Weights of a small self-supervised image encoder: width 384, 26500 steps.
Rows from block 2 of a small self-supervised image encoder, named by matrix and row number. Rows with one number belong to one neuron. Each number is 128 + 24 x the weight over its row's rms, rounded and kept within 0 to 255. All counts start at 0. After the name is the row's rms in percent of the matrix's.
After each neuron's rows are labels from the 100 images, of 14848, where the neuron reaches its largest size: "peak at" is the part of the image that holds the peak; "colour at peak" is the nearest of a few named colours to the mean colour under the peak. Only what is clearly more common there than usual is listed. The data: crops of objects in photos (Visual Genome). In brackets: how many of the 100.
# u: gMLP up (value half) (model.blocks.2.mixer.u.weight, 576x384), inputs 195-233
# v: gMLP up (gate half) (model.blocks.2.mixer.v.weight, 576x384), inputs 195-233
# out: gMLP down (model.blocks.2.mixer.out.weight, 384x576, transposed), outputs 195-233

u.543 106 [145  75  91 153 138 141  90 147 136 104 135 132 139  98 119 113 116 178 139 132  89 122 152 145 156 114 146 149 122  97 101 125 145 155 115 187  91 135 129]
v.543 093 [152 138 132 144 129 174 131 114 123 137  91 117 133 113 155 172 114  70 160 115 132 132  82 162 163  84 154  94 129 141 127 127 147 155  63 124 129 121 119]
out.543 116 [133 126 144 106 128 123 135 126  97  87 167  96 110 123 128 116  83 140 122 152 168 131 135 126 138 155  44 201 121 146 126 112 116 129 139  96 101 152 161]
peak at: top left (42)
colour at peak: white (75)

u.140 086 [138  79 126 155 153 113  94 145 115 120 157 134 123 100 152 134 150 111 118 137 120 125 110 180 112 115 141  86 137 116 143 122 128 107 142 113 172  97 147]
v.140 107 [176 108  87 158 155 138 159 137 151 135 119 138 124  86 150 123  92  96 119 110 122 125 156 182 127  97 147  91 151 113 132 125 151 145 106 145 129 133 131]
out.140 081 [134 112 115 188 143 138 122 103 162 146 133 106 160  88 133 148 108 137 165 118 147 112 118 134 126 135 159 115 140  74 174 131 157  94  96 118 174 171 161]
peak at: middle right (25)
colour at peak: black (35)

u.247 100 [107  95 121 157 181 116 137 113 144 131 151 124 112 118  91 153  80 109 120 113  65 167 151 137 161  93 112 138 109 140 133 106 148 139 115 137 146 110 169]
v.247 132 [ 86 158 168  91 129 130 169 150 143  92 152 127 107 164 107 134 157 115 105 111 146 112 163 123 148 107 105 131 168 175 103 125 108 135 148 156 131 156 114]
out.247 143 [154 128  95 141 117 137 108 139 200 154 107 129 150 114 141  88 158 116 128 137 118 101 112 142 141 148 138 116 130 114 159 101  82  72 116 117 151 171 139]
peak at: top left (32)
colour at peak: black (77)

u.52 081 [165  69  57 144 142 116 118 118 150 135 118 175 123  89 140 149 117 131 127 113  94 116 133 164 130 111 168 118 145  71 117 185 125 156 126 156 157 118 170]
v.52 103 [134  97 129 105 138 161 128 139 126 148 169 122  71 136  79 134  98 109 132 125 137 103 143 139 151 108 158  87 121 132 124 138  78 119 114 138 116 147 130]
out.52 068 [102 101 143 125 159 124 131 119 149 154 112 137 122 136  96 153 138 112 100  89  90 120 155 139 119 146 129 167 128 120 146 115  85 107 120 116 168 138 128]
peak at: bottom right (43); middle right (26)
colour at peak: black (37)

u.114 090 [126 152 128 156 141 114 138 158 130 147 130 119 121 137 113 104 140 148 113 183 125 141 157 144  87 125 117 159 146 101 101 144 110 134 154 120 117 131 147]
v.114 101 [118 135 136 162 149 116 140 176 138  35 134 123  99 124 106  99 115 125 118 134 123 145 156 147 110 102 113 153 126 147 118 129 125 129 147 142 133 122 131]
out.114 099 [144 111 135 110 111 139 109  70 133 179 150 134 137 135 153 155 134 122 122 108 114 136 105 116 160 123 162 105 143 145 138 147 134 143 126 137 115 144 130]
peak at: bottom right (54)
colour at peak: black (77)

u.388 090 [144  38  87 111 139 141  76 144 133  94 167 171 107  89 125 119  99 111 123 130  90 148 135 105 144 113 178 110  99  99 145 161  85 110 125 122 141 157 146]
v.388 092 [170  85  70 178 104 175 141 131 149 114  70 125 137 111 159 114 105 127 175 139 148 126 148 184 129 119 144 139 123  89 164 164 134 124  89 134 156 148 153]
out.388 079 [103 118 100 140 109 108 156 144 136  91 121 143 154 110 118 121 182 163 129 134 124 184  94 124 118 154 126  81 138 134 156 102 144 135 130 134 146 118 132]
peak at: bottom right (32)
colour at peak: black (94)

u.109 085 [150  62 101 109 132 102 122 124 116 130 104 161 124 119 114 152 143 147 136 134  78 110 122 170 117 101 163 118 146  99 132 165 101 120 129 135 152 100 153]
v.109 103 [137 108  78 127 129 141  98  89 154 151 185 165 136 152 126 130 119 150  91 111  98 118 142 166 148 102 182 115 125 120 127 161 109 105 120 139 113 112 130]
out.109 073 [132 113 116 108 131 108 157 139 136 129 101 166 129 141 127 124 132 146 129 102 134 118  99 134 147 122 140 146 148  83 126 105 174 122 142  99 159 110 146]
peak at: top right (32)
colour at peak: pink (28)

u.413 103 [138  84  94 112 113 143 134 124 149 150 100 177 107 110 140 134 113 139 134  82  94 114 116 162 124  94 183 109 121  85 147 136 122 120 114 116 167 146 146]
v.413 094 [106 116 124 129 159  68 134 124 170 144 144 128 159  95  94 124 103 133  70  94  93  72 132 108 133 124  87 136 164 133 135 113 137 137  93 110 145 114 156]
out.413 083 [141  94 125 130 162 140 110 122 151 148 158 149 137  89 120 142 109 127 151 119 148 108 138 145 136 160  98 143 124  96 155 120 133 107  90  98 191 105 152]
peak at: top right (64)
colour at peak: white (58)

u.386 078 [143  42 104 129 152 120  89 122 146  97 104 123 126 104 139 118 123 136 125 140  98 140 161 119 103 111 150 128 124  88 125 138 100 143 114 117 142 137 134]
v.386 117 [166 110 140 159 116 106 155 123 122 151  97 107 144 144 134 149 127  88 124  83  92 122 112 136 115 102 134  94 188 115 147 117 129 151 102 127 175 157 120]
out.386 080 [ 89 151 159 138 178 162 158 151 157 147 149 130 138 123 112 104 127 154 138  97 120 141 151 157  93 151 141 123 142 153 216 113 135 116 124 139 160 132 111]
peak at: top right (40); bottom right (34)
colour at peak: black (87)