config.toml
arch = "gmlp"
model = "self-supervised image encoder"
dataset = "crops of objects in photos (Visual Genome)"
train_examples = 61751
image_size = 32
crop_scale_min = 0.3
horizontal_flip = true
translate = 0.12
color_jitter = 0.6
method = "vicreg"
norm = "rmsnorm"
mlp_ratio = 3
patch_size = [4, 4]
conv_stem = false
layers = 8
width = 384
projector_hidden = 1024
projector_out = 512
projector_hidden_layers = 2
residual_init = "zero_last"
optimizer = "adamw"
lr = 0.0012
beta1 = 0.85
beta2 = 0.99
eps = 1e-10
grad_clip = 5.0
steps = 26500
batch_size = 256
epochs = 109.9
lr_schedule = "cosine"
final_lr_fraction = 0.05
warmup_steps = 790
weight_decay = 0.1
Rows from block 5 of a small self-supervised image encoder, named by matrix and row number. Rows with one number belong to one neuron. Each number is 500 + 50 x the weight over its row's rms, rounded and kept within 0 to 999. All counts start at 0. Numbers have three digits each. After the name is the row's rms in percent of the matrix's.
Before each neuron's rows are labels from the 100 images, of 14848, where the neuron reaches its largest size: "place" is the part of the image that holds the peak. Only what is clearly more common there than usual is listed. The data: crops of objects in photos (Visual Genome). In brackets: how many of the 100.
# u: gMLP up (value half) (model.blocks.5.mixer.u.weight, 576x384), inputs 256-383
# v: gMLP up (gate half) (model.blocks.5.mixer.v.weight, 576x384), inputs 256-383
# out: gMLP down (model.blocks.5.mixer.out.weight, 384x576, transposed), outputs 256-383

place: top left (47); top right (37)
u.493 120:561536462482509387595482432493459507513582451493581572458436496461482552542505435460558487456481539462423512484566540487500539470437512530459569507447532449589472488572510524477573577617475538519499576550477529428499572549493529489520422467512581533498447491484527498520457467414521466489494547542604412434558457440528453525454401597486467558571481479499562527505432502549470509507466
v.493 083:564524534480424497422517531529472518559543538453563557502513516514599399466542450567465455393458539588480499537503560458494537535529490511592521501503480507539494390523558546435522492567492488430499629513515479426588529602421433502515369533504504504483573518491526489428454499523559548509488450529582471631518522452411579420444526577488565569432519536529561557525497468515442563565520
out.493 122:480514481510455512537464558449544503463572551444525565495532556471449480611559453508549496458432476426493572450485514459498444471491444482458515428457480503532492476519486565558535518597459519493592547490550459494435465455545454452453514426548522424521462435474435514525437548514516522617472597535470460573529471580584421554461428481354538492544530522483463520446420450597558492535408

place: top right (37); top centre (30)
u.344 101:602524514483562341481586436531475485495556474487540620497480468458512564457516484456551439473426519532510502520577486555478403466470526475426520544450487494538432451593545517523494562527440502469458520558492527546590576591493460541517472573446592521528417490459464450574464494451511507447551501575516411422483494442522381495377468497517521531536479502588592536550497487563431470538530
v.344 087:482464505512550510483515461440366526468469490440529482408427432520590363457527482572445471397506444508534544471484469494490514492545502457486555518513514528473489445548510419399517604472531527540519493416474553423548523478469480586446535527503445577470536538553532482443476484487507560429559407430522556397503488440486472524496580428507522482438473526510469439509589466555574493495548
out.344 100:518513473418465559574529545461470560486532488419503515568466522553518446599564508558515435370379515554484490499557454523550426447498598538543503465500426583433535426530541542535530558470551395544556521488541539502497542470526500420497520348495504510476507572570455483543551496527577523453485472542618456515446445454497501546491408509483546465515494548507497499389547497493564467470472

place: bottom centre (46)
u.43 095:504450585483566506574420459496434496510553589595556524543437524404429501490534446515426550515631451448450486520539471496417557467467469470493571468488485483571502495512450540514492471430452573417532611455433548423511503482480561435484454509489495567532507455496390612470465470499466505585442532489566422450564430533555453520597488541523523560534488453525449502507448471515450617533565
v.43 106:444450544457520491553448532515479442450467507554472462513502476530405494523464476438527555543439435500537586482508473447504419473638513525442568464453464512443507577424490429549511491517476553513598552429491522518505431445525547465521561497470568514469510475429562515461518562396421535456477516560495616556480488521484512499543624425560528545416492506479507504491524531500565494501532
out.43 088:515500513547512501479520465538486531498534606524601448374521480476453492466468412562584591479457434638520520507542485594436518531470517485483519486516478479519504506503458511439443448461528489461502431475480470490509522541512454517514536434516511515564561403550492550534544580544446466564555469510493442564586431501557489498435499480502437535477462536501432443481500525593552527596427

place: centre (26)
u.513 099:502462561543557502527401533524424489471569514421521517513513414459590583489474527536530514511533483501478486503471533480460480463539396483438515453439491493472526474546523489527528440487458541472379532574482441560545530520531515492525595472466550447547363457495510541491536509502578491504587450466537483608514528534476425461410451482481526454603418436566522559511513403574442546495511
v.513 120:430454482464455524456591577540526455543532419519527461413518557488573474526486462468537520487615392479375460483498490393481410517441471436518615501492489406412490461451569571496433512542517553531547434497506470472481487578480497500472495509464511464508634510513500447498476507521590490511588532412497448578415516451550506439557532528385569462456536450610447512497532404606577530533520
out.513 094:530463494495485465493624452531480449471454406450487508583605585521519379426585509469397480571490545470502528432577504480496483591503518580457490555566437523515522431422531407476624538540524571441494587569468600425497558500532514531513488431498607457446558518484511475467513506518530448574460507479492525531484595434442500565563541439413509555497489479483463551508424451372570502526438

place: bottom left (39); bottom centre (25)
u.320 104:504456543450443495470502411504430448447496525523577554399491544510516420507623489502443493472457452525469498427586560518584555392542574467495551564504530538529548488454409544500545567454511592525552477484515501458484479525520493436534453493523518444453462493461570460488538566518465533470506501602560463434377501396540544470479541581517508513473543553488621501435479506485522488432452
v.320 114:525477487618497469520500495558456544525481421537553451492485539519453488532489643540419522564504491456513445441452464496497521530550514547463482510495456482574511515440471531600529426522561557440538547499461401459435461462520570509512462498512521471436566477489470472399476444405511476531548578476451446510548487456515531523548477510568419569421575508520441552572442518504577476583538
out.320 102:521510510482519508468507612440475494489573537479501481516475485520443599582557467479494539529512491626477406492528469487451398496419459459427499470428431455490471487541542578610432577477458463555532417455503528480478527571510451452557559374496514459526525465494382647588569583573534490580481521471528470545494527516552454547524490578489471519531528467503447416433484489556468553615464

place: top right (41); top left (38)
u.422 114:530515488517522368519535508501450534504531459536505528480414498478491547497408382462601500488575447488442395530607456540421451503518430447556573468472487535547442483575562512552436447476422591544510549469494506543659505518482483495550512610471499427591402533454419492528450548533529546429514484462411540508438544566480404485429504525488487538542458427507516506526521450624438460451570
v.422 084:498482428540561375452486416487501595440515534494510514475470448527610403542537477531409474486507547509522510454518520559417538520513478508447501504518489564625459450564486468438456535507497490497421516507523486501528548474449433548494502542543335539468457479470564566463465464447524594463511498543526506384512542537489504447488533534571467531501462527480564446531452439567419511522465
out.422 116:482559487392563608513393520501428463527565594497543448530528454486519492591560531570536557478478464559539499446534412426542553430463489501431513521615433472447550489460463510493434513493512526429475514490525549490424540497535509473411506410491462498478574516498532572494499550552506382489552521434593348524512556453544423501511386482520526588508576452356514534448579452516550543549546

place: top right (35)
u.495 080:535542539546529377466551507436461466419559407517501526500429499454569511559561496484445492403456466544467571477563547532493513548552576533512542548494536560537525376545484572394509431435552405502525537562496502467470437582459470436509423571514520579469503549439503506550489576492575576527541514622597450432495487455431561473506512565591545511455483544527485541468517490492472547515477
v.495 062:465512466506493410416531489475461578487579444516501499464412448414632485550456502517489527418515513563459553538522487527547492457511464531516530606564556508577522337556549485426448573519516455563478543443468450519527490535514442505488482574469460466510461531521487457500461574480561585502609491519528439481497482467418535403458480496506566561469487454512492532506542426567479487449554
out.495 062:485511497412489534447453487589466421457422406472475405481489436499506475537516538445507533573497529519575443519556547520538446491488555519480379534580357554484559530422501485469488467419601487541482519494493616523543462490538396522544463486463410474553550484469487430466475573509399463431529496498585456522508508415471565499407493491480555515434517454440438519449661558497481462396501

place: centre (26)
u.517 075:408487427487549446375530534519439464489486411448502539432388520457550456531551471477482468454429490568548556474529532444516431497567444482432529508518495494494515348513389481374466559516557440457530473519476495462541538585465463478490507593488491555534550545466452611421499572542621517551549496481546417483468553507474577490489504539490542499437470540514445545464523443538556525493508
v.517 080:434524431488509424498536471523455474558562521466506552486484473486631497496523405551504506451435498450568596425477591465535480576544469482470517535537501456559565391547498462394524578550445527453547517521486402458472555557435498531494490557526486490504523517428532544395457493484579518430531456589531422482566526477509555491474560481509575490422506456528491525500546389551538499548506
out.517 079:511497527533539535464521513495550447609499494486454439536531467498481483574595456480471539564514474464558450418444581462531413565482518515484521552453554445536513601497539433474522611405433470531471495451568404441351473487602441631566570533512544465626483507454455534426467514518480512496563509450445561511525470529534430611500568441579504508534491418478564487450555495472510560530528

place: bottom left (33)
u.545 110:549502601476594483491566464542482513493549458536514539507600488493469537419519424546547487477423599475543547501521549503572528533466519379457510564488512499550623449472468546522512570528433544489457488549466487396513518526451408461523445566513606478552512384476452500542504521409440496419494528522461465482508515607500570465464551421455528531446521528550534536572473537591472502475479
v.545 090:506511500532423513472511553509551460513458538518504471512587501456476470515429455451443510498385495534537546490554516487510516585536556494532517532498504486449576466556454535331498452535590348480483514465500550481421465513464531463451572552467497563412545524476542435418572613517424527451576408512413564436426586508393556533524538496523511617438470551510540463443486546513547550421430
out.545 116:512592437543394430558515514558456428533545425534550516517461514397515584574492465469591496485569498426470490568613518454488586579478486494590586413500536431432436443514505569438477447536570499571645569512485513564481477520456576406490505472434487477378481557514480477449381517516533479435447474456539501523535431467423519470503355567498529477488494393526365603479522495444580479463535

place: bottom centre (33)
u.402 101:452523550510492497488442564433408473446477538462478509519449501522490548502456563520487527487574513458478465536390543501464478502605480496476501412430494500483457469491519406538572478575432532552550601485526478563532520447569476477586501525574582495526433486416514450504517481492526496513487505517579507501541454553582470531462523498520554433565487510554476536546529508466518395595596
v.402 112:566516484589474406482423451436432511468540534509491473553448467441500503643454551552451538484466571587544519554461576543557467495636474466500608497488581466464515484551517459512431463449470468482498478483515429521490522540364592523444487586489547508404469555434443605469574563488548598453445451576545484427563461554497475538504505508560499533546518483519480468545504481440498527546462
out.402 094:555453469520411570450535511484443418487455444445457461522476415501579520461582499507436547514461436506574495456530388488432454548464584516517500520518397478457529469489552563462442461450606454500527489521535503520529493507461442490526537521509358561433574470463550521539601526571501502455472520432518463435454466389440521468537447542614566477461550514506459440453536502447534595580503

place: bottom right (40); bottom centre (25)
u.317 101:601496489455461455535510450473364534516594475446507515502393501501500450551484548586466438418439520491530527462506473588527419366538525449402474550476560513479546456579502479560374534364548471594454482490497451511595506520511505513443519487496515538540457559595537513504496524461528581539490550654529469426519444484440421512449450501473433473478508470440476424543488483461471405515497
v.317 095:457520588520528496579562439525465575467433391499565525478466529504520530469485432514589506517405485437521611552542420501504554534521475559531451503600468557502531481472432382467541556565491562513510594512445514505525505461509479513515513587479584519566499523451474428497437508543503489497620499455419507495417446443526475499471574469448449496412424551501521604565506438568514469488490
out.317 099:526480474404497525450487521542456533458518389505466454552560533523600520430575433497523487502457525536565483614498522556416489537504549473523489420547441539482484496527534518471567543498482493545498470425475468417460472468439476548593499510560504506513564428589443503524472445517460483420502451483547547478455546438437556475489531519540534602400486523556549515515524464551485517552473

place: bottom right (40)
u.68 103:556443519580521578522485460446411489411472555443547557512549481423446558507534554558482546447454484482504543549432578477404536463472479511488486464512573508528549497466497424492576484439471500451413630498506476487492530476557456469439504474615472530534417512517489499460444518537496544520492536463636497513520488549488467548539489495509492490549547504471494412460421462461520526548461
v.68 107:492488417447398551467542543420517530560614488500456518541572546429488452510477544488507520437472561524452557512506538525545603461430452516560499596511626471551549512478490504428436480482489490497350515441532449561532497462502475516415423408537384484500540571611490506512440460528518577608461514441486539492445455550467510483503420467403431501449548486470432432464449487405548552434406
out.68 099:466499520431493495534443532463602508557429540508453517554477507509534444482409498511389484482545555458487549457449505422545456406592511528445433561495487565449449464455384539481474451449534518416516523486498516524505580472420445485452422527510467521503535591477522423413473401503498532506441446550535506454510437461499549504543553397454559512473541543579519474547476502447518464445602

place: bottom right (42)
u.532 098:637493582530484415534575450465553553458491423567469537493490506536448464386453418437498479451483550491424503488556500542500500561442521515544466571445459573594542547521531537531521456503502448475546603539546547453528448446471515447533474562531482521457560461507428477557401474430495569529443620555465545431528522532422477507478540558506485537360511553542450498588415560585412435464466
v.532 114:402464481523524419532408500485470479429589529542541528488403496498433548540435477482458531582567498375507494432459539502517500489482457543382511527483464520592551556444451576535535478491498525618529552507537539490558467481531506484535471527502459468535485462451450491444412522425411520539505486519441531471507453577516519469453488528436474476520482446502333477510474505628565388432563
out.532 090:459502465459499505483546469512580533494464487518540471506522441491552448467445496450441532535500526511467526587451504523546501444615512417404493489519518445450384366503400472479506423446450562464480551474445502542586502518451354537575459537408485465458545476487516512526571528507531518540437468519425616575547431495504582478618550430462488474531425507544587382519492474453485581496482

place: bottom right (32); bottom centre (30)
u.154 106:491516501475513477490482421500554577563583530464520503488431455449475443473419474532419515489532588491433490479565458541481494512492473418477529480476481488443531447644479399422420582417444424454492492484420550518499609473571518546543497504460574597540480496530512550510544494561505485549546504516473559457455454495568441544437439526514436532546418408458588502494493513429526445469561
v.154 101:520545516475461540545492410516427560422410511445538503492395514470504475618506523519416522548546420475495521400479462479373428496475532580435491462563462525507452473491461461489537489557536521521521439444422478472462577478486524592489584420448585659539484536543521483498460512490443455504458427464498593454472402482604517572536495477580425509539454516418426470500566517551628525427488
out.154 094:504557427510452511466522493529442503438409445549512572512555441505509523466581571529534535399429559570552483549551517481414473529465460490505467490551479568514430473516531566563579543532514488403542432502501405357512554537445575536464452488514523515399577491568522458472462400542479501438417467550616517481543480426571503532499481514459471453465571524476504540489446528538445509567478

place: top centre (28)
u.414 094:602452440520489475476513490588445545505472412533542530569490432384535505523508409482510485492530442543447439554503526588470455508430498494518485511500515554584457426553451527467538504542497577472531463529419489423539532536520551531602449446480523484495486443509436503483600520574512469455478440461498499481468570505466530499435481539519518606516425451485561518472503454492569509451518
v.414 097:538421436484497445507396492406460538496669457488426507494474403497534435580539477472496554388486456546559650438529582472438477517500552524480458444484526464522472480512581445417466526414489509483518504473570503512483491515535507514498576515508525585465488575535541566492402508440515491493517443552713457402532457518509590473512460639567552481490510433499444513442553453469521527494547
out.414 094:458469552506512464473507482471503588515527518461452491493457485541586454432441566516447471448522537544445424472461476537444408443529502445475537371594563501457463399535468486478531433535505440422415371524470523459492522609523557570507504516497529573510489524525556539478543435472550513533552512469556446449544537455589489503516470520547518521513505496516485457567590458441501453533409

place: bottom right (36); bottom centre (30)
u.471 096:471437514540552404474417422458488483465583594462519512527483407543498559469491535497459518520459556449563526466389571560421502424515427489403420580540531537589541493494435429519542504591531528516349506495534512568542474495474431585497415560506438503466454485450582552480512558415435536488486515502430558447478560573511548466403532502511384497495524449459522408574510494520433460478417
v.471 110:496558536466539538534469517450474478524504504560528448453566499472407427500438560428487533549472517543491456603621482552497564558550477479571570426434425447464454546541500467567513467409444564468564581401445482518469477467548496388504570489419536551413519505455548491517575577554475553414472497525573538530482546491511595482493548437534486505542450488579529488529496555428463469502535
out.471 088:497494459497518540464440524505480544512582600473558514558527554495490563577545411523571484443446463593526511515492507472492480548503521562444474534524539458560482483472615458417513615510490527510466572535571534494440448505552500602544516488513408520432504446481425538513466528537467488527519500515579430549547468536445384577438456635502486536551477462465574506489561514576571526585539

place: top right (39); top left (38)
u.176 122:481560507486504421519520488557432520462571393546483504531446533490490547428437429480664500497468500487412478556575505502486533487506490342526612428500492455488500488520568564558452494535450549517582498527463420516618532594397453454558482535477605500419469414471518518542533546462525525311484477484502498513453485509483579407419506541521535496539470445474473521529561525583443512500538
v.176 081:440560477478501413447539529486439473495514501412509606463451520505623474452513451510504432402460560495533596543492576578534474530560467435483517553503510570544450342563525478493475572553456484530506510582491452512529512554431444494564407567489558480548464480450493530564486511480654590424505476628484542499477522489468529473464521476436619477474450502551536568467597436527466466516506
out.176 121:439532388444530446541441510491456388521600522526484442568470424459516488611481462520563518521453516492578524502535502468594520517532518551478536482507502463473473477541512502477429519410496495532495512523531522505537533483530456474497514440480396429458531555487459582503539575501498451442447493533578415473541447493430500527498380447446590558545508398451426533454566517455631483398536

place: middle left (25)
u.309 079:429525535495532505463484553536435433533517562491538523452453482481602610475600446518567454447505466545573495444532547440492531509528453455468515490518559432477481405563608565407488579552481508565506518485476461495483542665444472528476531536451523496477535489485547544429489615552557489421536400509525473554500575471428529436494495541516545513566476434521561547434593463530457616562535
v.309 066:495491483489517370447505534480511519487595422510526499443469481476587588509573471588512517398452455489538588452507580494541397507532541386392535569502586469506487387548599527472563594565498475455578505509508456457476518589504546518475459558594595471504491424511549525514482504507574544519530484550525466451438493492462525521476519511491595495425488469553499524453425412529440526561502
out.309 089:623515492488410492433515477486514547557524504465498443555415534511531533601640493613415544461527481475562409567493571534398441587470530525419543539483475474445490510462550470466462608396550450489502510487521550480403470453477499627459598487471401516550542479559445571506462478551455546482544458443491528438513437444520461552567472534626435504456524422497446472440550520461539607554459

place: top right (38); top centre (25)
u.228 107:556457522475540558471483514492515461486492521546501492424511484461522427542576565475479495401513538498457525520502436468518451397395539524439466589502588531544557473545475551492415562542556383492439488477534487521515604532540537449439510409453473507520466538535564510492514535618549516628432502514491523470507565458480491422532456490503476482491491520443567439483487458408483553485422
v.228 089:452453464506514403460475530526518542536490439543519519419453458382528485524510441457417491510546487546518488417532516492447530529483515497476519471523491500580474429539541577402565435529505487400477537575429543418518555524521554493547487533499490495581562509479447497394435486492581495490607483497530425426463572479477497540516446556589597585482456447493510519459544455504534409486614
out.228 104:482610456393491509510487475497399547490649511505520519566494529414504478566541430577566489476445491532555463498542505502511454542494505365501562521576528400492482368571582484510487573432518508536517518446411413415518529563519440509468484533492544384534529528525458511541449516550516520389446493491589411462519487462465453534428450476436533505518500367489525477502562474588472488474563

place: bottom left (32)
u.190 076:465532511448502437505626461457498465461506551487542562483461494520621523526532412562530518438440487543527557498541503451548484501510509519502515552593479478465507371571451510504488603508436437542564512515497416485447477598478410505572435553537481497549454504468516539555555546496604554460531448602618512515475529419497490461543539491520573494509483509575644519509542405518425537554497
v.190 148:580492533508466505513458531494561490480464520501521453576494522496426457550500487575500530445513478476537480482483545518588417432567533559517435455453505461406518554472471498520461484453461585461491550420568461510450493475555505430403454535546432457529453426490462512410398496561466544501495531483411506533445460590510512477527526445476497534506505530568530504490389498523540521537493
out.190 074:561522527568356585482493630462510419385419513508527536552496495546477535551525467555535494487397472532594476474385513479548447526475525538495433516454402566498560472529535507535505512486494457508537460479600436587549496461436478472516496499512423497548457535539457504486471453527531555536389540604485523571494450533465518518514543474504475396493505485429446460448497532445453484568491

place: top left (41); top centre (26)
u.413 082:497450489508510466453464502510517502481518480565516573455440456512518492475466388465479487431499519580453603533535550483398545516450466472563543462450515515443457426560477482434450548507534453529567524533521512556489402518430434507523499590436489607450421458492576586500551547461590468466576469502596522429396471510402596466472497636546481533537418497508571457434446515457397551504496
v.413 166:528572450441532377566501421499393502426633341584485484545421493503468424527505482458580514482511473436496515530602514521570522487483549493522549503479448468536480520515619506562528471399488579559535502500519471489547434481540471472523537539480493490484427514454500555576485599421458505356485583484556485431495454459397586432390459501549541535464490423476441561533575544523460428417592
out.413 073:522631538511415451476506484413461479460564442539467436539490489565497539485506534599598567449550555404558490583521450539521534502550509448441476523541464528462414543502538435525533568492525477493564476517541477556552523509525488504428466485471540418441582513518522441535461447481467521448408415536463488404529457437464479514471487420558510518490495456573417580535586476419485497568533

place: bottom centre (34)
u.109 096:505528459593470374434455505482394405529479505459441492481556453482488518517509584437545511527425533513565507551552519524484548529596484529485416523492484478469520472509579463475387487545628446587439523472495441507430463532451586482561520560452579452412516537409583451471572602496499502378478456574480554563481553499416493481426495515560531522465528461435550553503569507453404523536458
v.109 112:481512534579585506538480481458497468464546474534501484429526564477425473562495562423473502525542420464480526515656513526471548600456433569576568444470412446514491562471554641456499390391594518541618613511557512481471474519520508411552474535513463513464495529456485468485375561557501499505519609406566497501558512514468610486532490570446544507439555510509362568465479544587491461484552
out.109 087:484510503459464458468564497445494476570511427500486427530525516535490563471576536520482503534498520496581490493389623514531397518461497499441446537476408451544472537481565354545490636494395526540461540470540536518537499449519382580514452396570523494528486452490367479420465491473447501541443548475515582592448521552521399503518552420490496405426550360527478438543493532442512519607420

place: top centre (32); top right (32)
u.489 107:525511515556498466509664445492460611511550388532548526449460466466534556463471482565556514485383528442549470547552485563537545487506470403459549554550534486526530452566455479494503557514464436476547510485423442555606521545470487531461491623494596507494510518598395451451479413413487681548488488531444560433463511470447429510405477491552465494475438483583473501586439497491551480491477
v.489 089:516423485585503465411439562489434518492507505490466605389415514497545528482504537541431494441555534499404470447421616530508522431487479500541555537457560478614549435502501530507509413533488492534488505512478482478567542557444527486498467486518514524505508619500505485445547467525531513560534457517587464553475596548516513486481514589453521443506477539529507424445502475462496487517502
out.489 108:536499476432420440435464496517505510583450485446518534515535490474572448547430425531499464464525612500553506530491563488433544524515506545531502556553470507522503422460544557399537528550570503422530508515486519408541534459482481568436454413467478553446577457642550499477463473490549482445441452499642602571488522492419593520534478524387477545486525471513510552423478500495376590521522

place: middle right (25)
u.496 101:426520488606454482462462500480374476507502530393488441463562471507543604488534541499552512514418594455569499526471558589582544503579455447504456557516570474519509489510547435534508550652522495583474469496490448542503464485461434600517451568482557403421484541463583418514482440471450544454511449547473510553545610513513410467331540492503433424471539496524519480561597499475472434565431
v.496 112:497531601428436516484565487499528445434394537491486452527453585583521487479528501584534454483559543522535470515473513555545445529563551553503537487506465507424460543490470459568538555445470514491486484495567472515434459456517449556611468526589514456506526386480495500544507452531419494515440504561481491477442447434519450485547577459488484514418533575567565470544467521510372519576401
out.496 091:451444555517447449551535466481523459600421451463519511433479536534514435540454560452477418464484511558465556471461497532509486421629505434499396507476554516469526510484365451478532481489436472522453482510533387550518524525445476524559483500493597458490471611539560420432532449423548460465432450492348503420467552541567476538441522403434461488565490546579542565516472491496534440395465